Weights of a small image flow-matching model.
Model: arch dit, norm layernorm.
Rows from block 4 of a small image flow-matching model, named by matrix and row number. Rows with one number belong to one neuron. Each number is 128 + 32 x the weight over its row's rms, rounded and kept within 0 to 255. All counts start at 0. Numbers have three digits each.
After each neuron's rows are labels from the 100 images, of 14976 (inputs lightly noised), where the neuron reaches its largest size: "top examples" is what is common among them. Only what is clearly more common there than usual is listed. The data: photos of plants, animals and fungi (iNaturalist).
# gate: MLP gate (model.blocks.4.mlp.gate.weight, 512x256), inputs 128-255
# fc1: MLP up (model.blocks.4.mlp.fc1.weight, 512x256), inputs 128-255
# fc2: MLP down (model.blocks.4.mlp.fc2.weight, 256x512, transposed), outputs 128-255

gate.132:126128138129123120144128128126128127122173128127129123133126164128203127130117129128126128127129130116115129128128125125119129128126119136127128128127146126125128123128126130125127129127134128127121120119094127126126104130127130115129129127255099127133126132128129125129129126127125129128124109155122128125127128184124129176128163129126107128128128126128129127130125127127128132128129
fc1.132:129128126129129128109127128128128128128122128128127128127128128131068128127135127128128128132127126128131128127128128130134128127128132126128128135126100127128129128128130125129128128129128154128126128133138129129129135128128125133128125128114131128097128124128127133127128128127129128128136129129129130128129128085128128112127111126126127130128130128128128130127129128128128126128127
fc2.132:139128131133118118125131128130126128130112135155124130128128128110127128146127131126128129128130129128114127127132130129130128129123125133128128128146170121126128127128129129128107126127140138127128124125069129128128127127128151130130129128070127129126126127130116132129128128127129129128129126121127128128128137123128125130114127125133126136138128128128128135131127129128127128128126
top examples: phylum Chordata; class Aves

gate.267:128128124127128130148130128128128128128128128127255127128131126129131129126255129132127129128128024137128128129128129127128128131128130123128128128129128119133128129139117129130108122136128127129128128128128127126128128127128128128128130128128127130120255126128124128196128128131127157127128128128130131001127126000127128214127128130128128125128128127092127128128128128149128130129128
fc1.267:128130129130128128128128128127128128127128128129000132126128128135129138123200124127128128133127161128128127121128130129073130129128129129128128137137128126255128128128130128127128123128128128128130134129094129117134128130129128128129134129128125128137126120129133121243130124129128148128128128128128131106128128112128127244170131128125128128128127128065129127129126130179127135128128
fc2.267:128131128127135128136128128128128128128134127128255128128128127130127128128126128128120128130127148128128129128128128128127130126148128129129128124128128129129128129129128170128105133127128128128128166128128128128128128128126130127128127130128127128129000142128139128096130127131128123127129129123128128027131128082128128255128127128129128128128127127128126123128128128108128129128128
top examples: phylum Arthropoda; class Insecta; order Diptera; family: Syrphidae

gate.378:131132127128123133059124128128124115046127128110126128132116119156125128056128131127128120128128129126128128135129131128128128120104126139129132131143085145128129128128129127121128110120150115127128086129129128128128255107124128177127129135126126131128128128133129216127128124154128129115128091145021130153128128127076127128129168122162128112128126128128129129112129119128128116127128
fc1.378:127131128128151149128128128120122128069088128116127127125133136163147157127127128127128077127132110130130129134128128117130124127128127128146127130128128142126128132129173083128115129100129067129128131128129128122199255000133137151126129128106127123128127105153113255128134129129128128128121118197128121127126128120066153130128173125120130170126125128124128128129128128127128084128128
fc2.378:130128127128128045195130127132131056126144255187128124134127183125086191102128127127129117075125123129155127120124126127128128128131127127000130125129127127129129126128128126128133149128130137126129122122128121129074000069137159129128132135127127128127129096126128048127133143128127126130146059128095130129127109128074141128121181128148129095128131126124128130095125133138131128133130
top examples: class Aves

gate.181:129127125133128123128131129120130127223108124129126130128136125252129130122125128132127128154119255167144128128128127173120128128127126130130125128130124122129129129128126130134128127128132127126133127113136143126098128082123130128117126128078189131148139124124130132142127130128127127129131128123133131127132128128145128131127125128124139129128128130129128120128119128121122005126124
fc1.181:154139135127042128129127128128128128128066128128128130126121115129127128128128128127117128130129128128129129131128125128130128000129127255127131128103102128128128127128128128127135127129127128128119126130129128128132098127128129127129127128128128127127130141127126150131133127128128127128127124128128125128129128126128133128127128125106129136128128129128128110146128115127128132129127
fc2.181:159128128128132119128128128127128128125101128131128128128128126128128026134128128128128130128128128129131128128128116125128128127128130128127128127159128128128128128128128128128132111129128119128128129133127128128128169128133127133128128129128128128128128125128128136129127128128133128128129040128150128128128128125139128125128128128028128128128127128128130128136128130128128128127128
top examples: phylum Chordata; class Aves; order Accipitriformes

gate.112:161122122128128121130128128128128123143128128000124107128128128130128130194129128129120118168139149115134127127128128127126110129126122119151128000128135128149128123127163129100152130127127131128128128130127128162091134112114127132130113130255128128128128150128128126147129129123127150126125134128126134128132128128127126128139122128105128131128128127130127125125129132134128011129128
fc1.112:112107136113129140128130128127128126128121128255126129127130129123129178058117130127129153127121126089125129129128124127133143128128128127083128234125118132123128132125129120129127126127127128129129121128192130127131115126128130127125127120122112126128129103128126121119126128131125126128131135127127131128126128148125131122132131127173130135127128126126133128066127123128128138127126
fc2.112:128139126128128000081131122132127085122130128137142128127128137142114126000131128128131126127129123131128129129128129131127132129128129128111128128123122127128128128129110133128149127127129127126128167128128128126128150128126128157126132128133127126131128145128127128128127131129129128128129127127129128127129126084125129146135131128126127129145127129128128128130128129128128127127128
top examples: order Charadriiformes

gate.328:128147135130125179128130128127128152129128127128128105135134126141128131129128131129118124255119151126116128121127132122162126132130110130162132053100126128129128129126130130129130125124129128127116139132125129124127123128121128127132129128119255127128131128128129126130129126130128165128128128111121128128184131128112115119128127129128128129128127129125127128118127131118128126133121
fc1.328:129129129129127128128122128133128128127129128135129127129128128128154125128127128128128127127128138126129128128128126132128130255129128128128129127129128130128128128125128128128128128127128130129128128128161128131127127140127128128128128128128127128130129150127128128128128127129127128134118129128128113133132128135126125128127124128130130127128129128127126128127128130128127128128128
fc2.328:130128128128114129124130127136130137127119128126127127131129127133122128129128127128128127128128129128129109128118128161129132000128130129121129128128108125126128128124127118127131128126128148128128129128134128128125127128130128128128128127127128128128128101129131126128129129126128129130128101130118129120126128128198127131127124128128128128128128129128128127117124113128128128128128
top examples: class Aves; order Passeriformes

gate.379:128129128126127132139133128128128128128126128127127127122124125089130128129193127128121125128123127126129121128128118128127127129054128128131128133125129128130127127128146127118129127155126128101129129139133130124132126126128127133128128128129128127129226129140128131128133129112141255124139127127148128255128126115142127135000122132128127128128128125129127155140128127128125040128128
fc1.379:128133129129128128128138128128128128128128128130111130124130128130128128129125130128128128127128129129127129128128129128140129128255128128128128115128104128088129129128078130128128128128129128128128128119127127158128130128128128128128128128128126128127128131129128127125128126128128089128126127128128128129128128129126130125159130128128127127128128129128127124128128128255128134128128
fc2.379:128129128128128126133127129127128128131128130128097128128128132141130127128130128126128132128128160128128129129127128128128128128107128128128129176128127120118128129128130129126128127128128127127125159128129130086129157128128128128128128141128128129127130127133127111128131128112128000130147128120117128127128127128126128128131127128127122127128128138142128122128128128097128128128128
top examples: phylum Arthropoda; class Insecta

gate.253:128129135128124130128128128128129127128124128161255128127128127132129128134234129128127130134128112158155128127128128128117128116101128128128127137128090120137128127091135128127082128128127125127125103130128128092141118122143128128129128128128126128135233128126128131000131128158128136126128130128131127134127128162128128139015119128126111128127128128131129128090128130132128127128128
fc1.253:127128124129128129129127128128128131129128128129255129128127094127126128128127128129128128128134125127128126144128126129128127128125128127128125129128128125152131128128128127127129128128123128128129127132128127128128128127125127129132134137128128129070255128126128133122128127129129128125130129128123129127127128135128129255060127128129126128130129128129128128127128130129128129128128
fc2.253:128128127128128128127126128127127129126129127129027128128127127128123127126128128127122130128127130128128124130128128127128127127139128126128128052127128129128128124129128129130125130129132128128127114129128128125131128128129126126129130128128129128130255129126128128255128132127124152131127128128130128228129128124111131117130128128129132128135127131128130135114128128183126128133128
top examples: class Insecta; phylum Arthropoda

gate.198:126128128125128125148129128129128137127128128125129128137129127128126133128233128128128140129127126167128128129128133128108128123015132128129127132128128129098128129140195125129098149128127127128128132132128128123128132128135128128130128128128130128127155116129134128244128128137128128124127132109141127127128128129137128061173133128121127128128129128142127128095128128127128102123131
fc1.198:136150128128128127129132128126132125129128128080197129121130129123129128127160128128127128128128129134129128128129128128128111124212128128142128119128125124132128125128160128128131128127127128128129120126128130128129128128125128128128131131128128127109072137127128123104127128130128129129128126125120129132128128128131129136099128125126128124128128129128128123130132131125128172128128
fc2.198:132126119129128128127131130128127128118130127127125128126128127132132129131128129130141130161125128127128174129127129131128128241126129128128127249166129124128129128132130124128139125128126127130130128120128127152128130128128128130132128128128128127128123128129128128108128125128128126127148129140137128122135126129126128124153126124126129131129136129096124117128127128129129128130128
top examples: phylum Arthropoda; class Insecta; order Lepidoptera

gate.355:128118128133124126023131128131128132188128128127138129133129128255132128127255128129129129115123255127129129133128131128129129144255140128129128093128128130128127128090132127128079125128128129125128070124130128126128128112130128117128122126130127127131128129129130128224129119112127127131128130127172128141128128119128128008128128124121100116128128136129127129128130127135127228131129
fc1.355:128181128128128130126128128129127129126127125128122128128126127129125129125128128136126128129139136129128127126128130128128127129127127128128128108128104127132128128129128126129128128116128125128128128128128110130127126121128127125127129129128125128129255127125128134255129130127133149120129129126128147201128128048126131121129131128128128130128128129127131128127128129140132128128122
fc2.355:126128137132131128130129129147130124127128126150128128128129128128128128129140127128133140136127129133128127128119132129128128130128127128127127128128127125126129134130128126127130118129128128126131128128128128126138126139126129128128128126127133128130000129131128128255137126128128128131130128128129128056128128134126128006126127129126103129131130171130129115127128128044128129128128
top examples: phylum Tracheophyta; kingdom Plantae

gate.94:120111221129139129150128128128131133128129128128130129128128129128141123127119180129127128152128083136128128128128136144123128127107128130129128125128132124123128130128188128125129129153130126128137129129067131094132127139127126131128129126125135127109128127128128129128128127108128137128121147135128128127127128126120128128127128127129128128128127128123128129127128127214128131128128
fc1.94:177154093127127127116128128128124116126126128128128127125125128128128128133128018128123128128128154123129128127128127127128128129149128127128128128128126129129128127128061128135123127116128128128128127127128127132124124129130130195128127130129094129134128129128129127130128128130158125128131127125127128129128128128130128126128128128128127127128128128137128128128128129000128128130128
fc2.94:117128119128129112194124126128128161128128131147126127128128127106100084129128126130133129126123158128128116128117144157128130108129129136128127127055130129128128128128125100131171255128127127128128122128128124123109127123134126126129129131136223128120136128130128128135000128123220095129106127106125111128126130122140127129131131118129130121073128129128128191128130127112128129128122
top examples: phylum Chordata; class Aves; order Accipitriformes; family: Accipitridae

gate.133:130127117125126162111140128129129127117123129223142128120111129128255142066132000128128129129123131124149127134128124127134124120103126131125127128136121082126128132128149128099129135143126130128128127129128125028131134132128140128127134127119128126002121126099129174139156113114137127125093134095110153130126128128128129123127140125127122149128129151152128090128128128134128123126134
fc1.133:128124090129130128129127128128128129165128128175127126129129127139129128128128163128129127127128160129128128132128127129122141123128128123128129128127159121128128127129104143127117126137128128129128131121128128128124128128126128127128129127128129128129128128130128128132126128125128139128132125133128129130128128116128130129128127127128128128128129128128127127115133128126124135128128
fc2.133:126126254122126138121120130129128129128128120130128130128127081115127132120128069128128124120130128128129186130129126112117129127128128124117124129128066127128129125136132135128129127124129126129129125128129128197128128129130138128129128128136128125127127128146133128136212131129000125129239129127129152096128128128102122128128128131091129127129130128180124000136148131129128130125127
top examples: class Aves; order Accipitriformes

gate.352:128133128128128133143130128128128128133114128129129128128130127125135133123255126129128128128128126075128129130128128127128128128128127126126128122129127123000127124134129128128129121135129128127128129127129128128128129113126128131128123132127127128133140247128128128099129125128129128128127129126132128143128128079126127255129127128129128129128128126115126128128128129128128128126127
fc1.352:125128158128128128128125128128128128129135128128129127127125128126127126123137128128128131128133128129127127133128132129129129128128136127128129255128130128132129145128130127096127136123128127128104128124128128123129128129140128129129131103152128128128130129129129128255125133129125146128129128129127126105128128127129128120229128150127129129129128129172126134116128127127127128128128
fc2.352:128129128128128125118128129129128127128126127132128127129131129128111128128128128129136126128133067128128128128127129129126140143127129134128126220128127129130127128129128124128128127130127128128128127125128130126128128124127128127129128128130128128114098182128129128188128128131128128147142127127141127130129128129128130131205128127120128128129128045127132128128128128136129128129130
top examples: phylum Tracheophyta; kingdom Plantae

gate.38:128129133128126127128128128129128128255132128115088129129086128127128129101122127127137151079128127129136126121128128130133113185000135136123128000128128132127128136182128128132255129132126128128128126127104124121127126129128148137128105124130123128128125135126138128129128128128137130128143142129169129145127128129126128128128156132129123130128127125132120132127128126126128154127128
fc1.38:126129127128140128128128128135127128127128128130136123128134130128129119181127128130132126126129128128128128122128126126127126125133131127132128139127134128128128128000128132124000127128129128130128129129182123134144125113124128128128129128121128128126128126116110126137128128132127135127129127128074129128128128117128127129132126127128148125128127128128126129126127130128128129128129
fc2.38:100131125129126128126128127128128129128105127132112130125128128128128121129128123120128128132128116118127134128128128131127128108131128118131133255129146127125128127117145128126050130130129127128129102127126128125178134133129127229128129127124112128129142029128129139128129128135128127133125020129122131128128143128050134115128128126128130111129126126123132128145126127125128128129128
top examples: class Mammalia

gate.298:126142128129129128128117128129127133129128128127255128127129128137128094130023138129126129132128132105124129129127124125151122111127129119138130134128127150124127138128128127168128128127128130131125126128227130128123132255128128124126128117137130127126126103125127129124129132128125129128128145124087136129127128180032128127114132128128134128127130116128128128127128135128128114128129
fc1.298:136127124130128126128129128127128129127129128128142128129129128129128131132127128128127128128126128128130128127128128128129127128128125126125116128132128128128127129128128128128128128124128129127126128127159126128129163129128128122128134128136128129128129129128128128128126127128126137133128128128127128255128128128128128128127114127124126128128128128133121129136128128128128129129127
fc2.298:126128127127132137128128128128128128128128129128061129128128128128124118129128128129128127117127148127129127128127130118129129163128128127127127108130126128127128129128116114127120128125130128128128138128105129128121131129137128131128128163128136126129127128117127124126131128128126255132127125128128128111128129000112127128128127131110127128129128128099128128127128132130129128127121
top examples: order Lepidoptera