A small image flow-matching model, trained from scratch.
Model: 10.1M parameters, arch dit, activation reglu, patch size [4, 4], layers 12, width 256.
Training: soap at rate 0.0031, batches of 64.
Data: 77898 training examples, 17.4 epochs.
Rows from block 6 of a small image flow-matching model, named by matrix and row number. Rows with one number belong to one neuron. Each number is 500 + 25 x the weight over its row's rms, rounded and kept within 0 to 999. All counts start at 0. Numbers have three digits each.
After each neuron's rows are labels from the 100 images, of 14976 (inputs lightly noised), where the neuron reaches its largest size: "strongest on" is what is common among them. Only what is clearly more common there than usual is listed. The data: photos of plants, animals and fungi (iNaturalist). In brackets: how many of the 100, against the usual share in percent.
# gate: MLP gate (model.blocks.6.mlp.gate.weight, 512x256), inputs 192-255
# fc1: MLP up (model.blocks.6.mlp.fc1.weight, 512x256), inputs 192-255
# fc2: MLP down (model.blocks.6.mlp.fc2.weight, 256x512, transposed), outputs 192-255

gate.201:501506500500500499500500518484500500500503500499460500501498499500499426500499519459508499500511507429500514500517500498499500494501533539500499495488500500499544506500509500539485504515502500
fc1.201:497499500500501500494500481463501500447500499500500494523585499500500568500500494526501517499500496525589499502482499505497501506499501494500497505510500498500491492500501496495501482500500500
fc2.201:495496502499513561498500494504489473494499580500501500573504500500493501497500500500507498500501500571558502500500493501500501515499519500525501507500493500500500500499409501490501499516500500
strongest on: order Accipitriformes (26 vs 3.9)

gate.6:500498496243500501500500500500500503496500500497496501499499476499501500500700505465503499484444505505498498500499500507489501500500504500502500503500501490504490519475529499502501500500500500
fc1.6:502500500295498501497500500500500499503499500499500501495499477501502500499647521499501500500466503507497498500500501503485500498500505501500501503501500500547410514483499499502501500500502500
fc2.6:505495491499500501517499501501489500500505500451505501501501509500500511488526517415473501499505499501500500489501498503497501493415500496506501500502494463490512506452506500492484500500573500
strongest on: class Insecta (62 vs 29.2); phylum Arthropoda (62 vs 30.9)

gate.275:500500500500500492499502500501501500500500500500500497500500500500500500500500500501502500498500506500499498500449500500501502499512550500500500500500499500502545501500501500499461500500500501
fc1.275:500500499503500501505500500500500500500500501501499500502505496498500500501499501500500498501500496500500500500525500501500498500500500500499504500498500500499499500500500501501392500500500500
fc2.275:500499504500500500501500500500500500500500499500499498500500499500499501501501501500500500593500499499500500500530500500500501499504500500500500500500500500500489501544500500500499500500498500
strongest on: phylum Arthropoda (61 vs 30.9); class Insecta (60 vs 29.2)

gate.429:524498499467500500485497497501502505500498499510487502527509501500500499492467486266525500500444524499500500504500496500500501501525495500500500539500501490515410501518500506500500501500493500
fc1.429:479500500521500499500500501500499500496501501499585496475481499498500499500518519706488499499542496493500502498500507500491500496496516500502500479500500527496666500493500492498501500515501500
fc2.429:495504448479500501484530498500500494499499499502500480501491504507499501495502499504545501500494533501494501486492500501412515495505473500502499503500500500597495499503496631500501502510560500
strongest on: phylum Arthropoda (72 vs 30.9); class Insecta (70 vs 29.2); order Lepidoptera (36 vs 13.7)

gate.440:500500495501499500497500503512500500510505500500500500511500476463503501510304504499504500498502500500497501500374499513513503500480436499500500499500500500501609499499491500506482500499510500
fc1.440:499500499500500500501498494503504501500500500496500492500500500500500500500734499462491508459500500500499504500492499499501493499508570500500499500500496500500497499500498499498500500523488500
fc2.440:501506476500500500499501501500500496500500500500501501499500501501500499500500500500505500517500499500500501499498500499501500500544521500500500499500500500504500500499500500499501500506456500
strongest on: phylum Arthropoda (73 vs 30.9); class Insecta (69 vs 29.2)

gate.274:500500458500512495503513510308501499498497500500493494535501499502495499500500500499510516500502498509582500499496500500501505500500497500500500500499501500500501501501499500501500497501500499
fc1.274:499501502499495508503500514481499501505501499500499507488499501495505491500500500500496499500490504496500462500500504500504500499511519500500488501500499500500499501499538517500499498501496500
fc2.274:500499493500539511500493498538528504608500447501500498501499505497500500499500498500500500503499500500496435499522499500502495496493500500500500500501481500500500500505527500501497500500500496
strongest on: class Aves (87 vs 55); order Charadriiformes (26 vs 7.6)

gate.396:500502500499587498500499494505502500501501495494499500500618500502500502500500508499515504501502532500497495500500499500493507501504500503499500500502499501499500499510458508500517499614500500
fc1.396:500500611501499496501487499514500497501500500500501511501532500501500504500508501500501500500511627464501502502500499500500525500500499502499562500500499501500500500500499500500511498500500500
fc2.396:500490500500502501500433499504501500500500488500499513516249500500500498501500499500500500496501498500499500500500499500501511498500500410500492500500500500500500500505506500501498500639500501
strongest on: class Aves (96 vs 55); phylum Chordata (96 vs 60.8); order Passeriformes (54 vs 24.9)

gate.134:501501441500514500509505500500501501500500502498489511497500500469498506500496510500489500281500502501500500500499500499481498498499439499500499500502500501465507500500502516491502499504499498
fc1.134:501500500504481479499516500541500500500498506500500514530509500496501502500494518502500500366500500501501497499497500498505440498500500500500500500495500500438510498502500500482500499494500500
fc2.134:500492515495493500569503500500504498500501499500500503505500499500501502501500492499502497502500500500497500495501500500505501498502428501500500498501500498500500502506499500500498501500499500
strongest on: phylum Chordata (95 vs 60.8); class Aves (92 vs 55)

gate.103:500500499500498499501493500501499497507501499501500499500500500360500499500501500501500495470518500500501501494501501502502500500501483498500500505501499501500527501501498499501667500500500500
fc1.103:500500558500499499500500500500500500501498500498500505507500500467500500500500501499500499499500500500500500500499500500501497500501464500500500500500499500500512500500504498500500500500500500
fc2.103:500500501500500500500501500500500500499500493500500495500501501500500500500509493500500500500500528499500500500439500500501500500499486501500500500500500500500500500502500499500501500500500500
strongest on: phylum Chordata (92 vs 60.8); class Aves (90 vs 55)

gate.58:498499353500500500505521500498501500533496499498511448502498496485499499491494500504378500500510497498412503497512495486502480501533497501500501492506502495588492496501500514500509500475517504
fc1.58:499500501499484500500501502503515502676500496500517501506500500544499519513501497500501468500498499512500500499500499521500503497503499499498636500427499500499500500508516499483500499499500500
fc2.58:504500501503501501504500500511507501835500505503500500501500499497503500506500501501505500500500502500500498506500500501501504500496490500501454500524504500500500500513577511416499504495500501
strongest on: class Aves (83 vs 55)

gate.480:500502502500434500500500501500500501500500504501500501500501498501501274499489501497509502499501500500502515501504500500508500500509500499501500501500500499500501501499502506501495499503500500
fc1.480:503500503501499510496364579499500496500502571500501478500500500500501334501479500493501503500500501500501518500497500500512502504500500511500500502484500496501500499500537500499499497508497500
fc2.480:500501500500499501511550525483500500477499444499500536462499503500496501499500499500508500488500499570510512500501491500498496500498500500501500500499531507500454500499491499500498500477500500
strongest on: class Insecta (60 vs 29.2); phylum Arthropoda (60 vs 30.9)

gate.136:500503500502496500500468491636499499500499453500516501526475500500499443500503502492469479499500500501500499499502505500501500500500500501500500500501500500500500500504506500501500532501500500
fc1.136:494504500501496500503499483655499499507500479502501503516491500500497439499498501500499499498500470501500499499500507503501501500500500509500497500500500500500500501504502500500502507501500500
fc2.136:500499506500500460500500497509500501500500500500500498501501500500500499500500495500488495502501499500501500508499500500500501497500502500499501500501499499500500500500504499501498501498500500
strongest on: class Aves (94 vs 55); phylum Chordata (94 vs 60.8); order Accipitriformes (27 vs 3.9)

gate.80:501500494494500503499509500501500501500500501501494492504498499500500537500488499500503485500517491500507497500501588492477499500500502501500500500501500485493473500500500500494501501497498500
fc1.80:481525501523500497504479499469500500500501498498501512497506501500500422500500499502500521500497508501492501500489377512545501502489498500500501500499501502501524501518500500501499500500503503
fc2.80:487503494499500460498498500503499495491524500553487504500502474499493489502508498459497488500501501521499503479471496552498500530539500499492500493502495500607502500479502474499500500500526500
strongest on: phylum Arthropoda (69 vs 30.9); class Insecta (68 vs 29.2); order Lepidoptera (34 vs 13.7)

gate.97:500497493507499499437502500499499498501489500501500499500500541481500501484571500499500496499484497501499505498455502498497500497498551503502500501489505501415423496489501499501497502508505501
fc1.97:495499482502497496499500497499499499499502501500500499500501500473500499499473499496515496499499500501480504500507500500499445497402372500501485500511501501325499501497501500499490500470500501
fc2.97:500500411500500500499500500499501500500500500500500500500498497506500501500500500500500498499500499500500500500495493500499503502501488500500500504500503500454501500499500500500500500500502500
strongest on: phylum Arthropoda (62 vs 30.9); class Insecta (61 vs 29.2); order Lepidoptera (37 vs 13.7)

gate.229:548501489582500503493495499532502495462501507499532500501498513500501493498500500675549502499462502493492511528500503500500512474501503499500528493501504545493486509511491500522500501457510499
fc1.229:500479500448500500499488501500500502501507500500500501492500513500501500505500502500498500495770502500501501499500501499500500499500502501500500473502501493500501502498501500499500501511499500
fc2.229:497500500500500502498500501500500491480500504467501500501503492496500501502512497500498499534490500500500500501500503501500501500500500500507501503499500494499446511487500504502500501501508499
strongest on: phylum Tracheophyta (29 vs 7.3); kingdom Plantae (29 vs 7.3)

gate.425:500497503500500499504501501501500499500498500500501499500500448508500500501487499500500500502500506499500502500455500503499501500467494500499501500500500502500501500500501504500310500500500500
fc1.425:503502485501500501496500500484500500500501500498485501504500500470502500499555501499499500549500500501499500499742499495501497500499479500500500500499499500499495499501515500502396500500508500
fc2.425:500500450500500500500498500500500500500500500500500500500500527500500500500503500500500500480500500500500500500467500500562500500502500500500500500499500501500500500500500500500500500500500500
strongest on: phylum Arthropoda (72 vs 30.9); class Insecta (71 vs 29.2)

gate.379:584423485493500499500500503494501502499501498501499504501495501500492501518501500467511500500503506502500512506500498505500505554493496501501501500501498488497446492510500491500500496502498495
fc1.379:455514500609499500503501499502518500500502500485505481500496501502501502500501503516415498496567499497499500586501541501499500482495503501500500458501499401504501501501501499497500457499500500
fc2.379:499500517499501500524500525465497501500500495495496500511485502499500452501499505497698512499503501499476494495499511496501486500505508500501499503518530497500497481503499495501499499500487500
strongest on: order Passeriformes (50 vs 24.9)

gate.202:499500359493497499494504501558498501500500500489502490500499501501500501500498501516512498501500501500450501498500499498501499500510456499499500502488501499765501500503494500499505501493499500
fc1.202:500500500509501511447506500500498499500499498512500496500494500500500500497473515553504500485500454499500501514501513495505501502507780498499491500496500493493500498502500497498499499495500500
fc2.202:500500496496500499601500501500500508500499500495501502473500501504500500501496494506498487527502479500500500500500517500501503500502505500500499500501502495509503499591500492501511503500452500
strongest on: order Passeriformes (53 vs 24.9)

gate.224:484477500503506525521501511501500501490503500511513501496534499500497498500500536527499338642478583506483500530499492500502487486497501500500506503524497500473500499500499501499511506492502500
fc1.224:514500500536499499478500516501498498532498496505501498523527499502499501500500500498501756465507467501500500501531516500498501500502488499500498500493501498500504508508500520501500497511482500
fc2.224:487502470502500498500501498499496491510499503497500501468519498501505501501502499515531498503480501500509500499507500478500500500500499500500500499499471501486478500616522504488501499494502500
strongest on: class Insecta (61 vs 29.2); phylum Arthropoda (61 vs 30.9); order Lepidoptera (38 vs 13.7)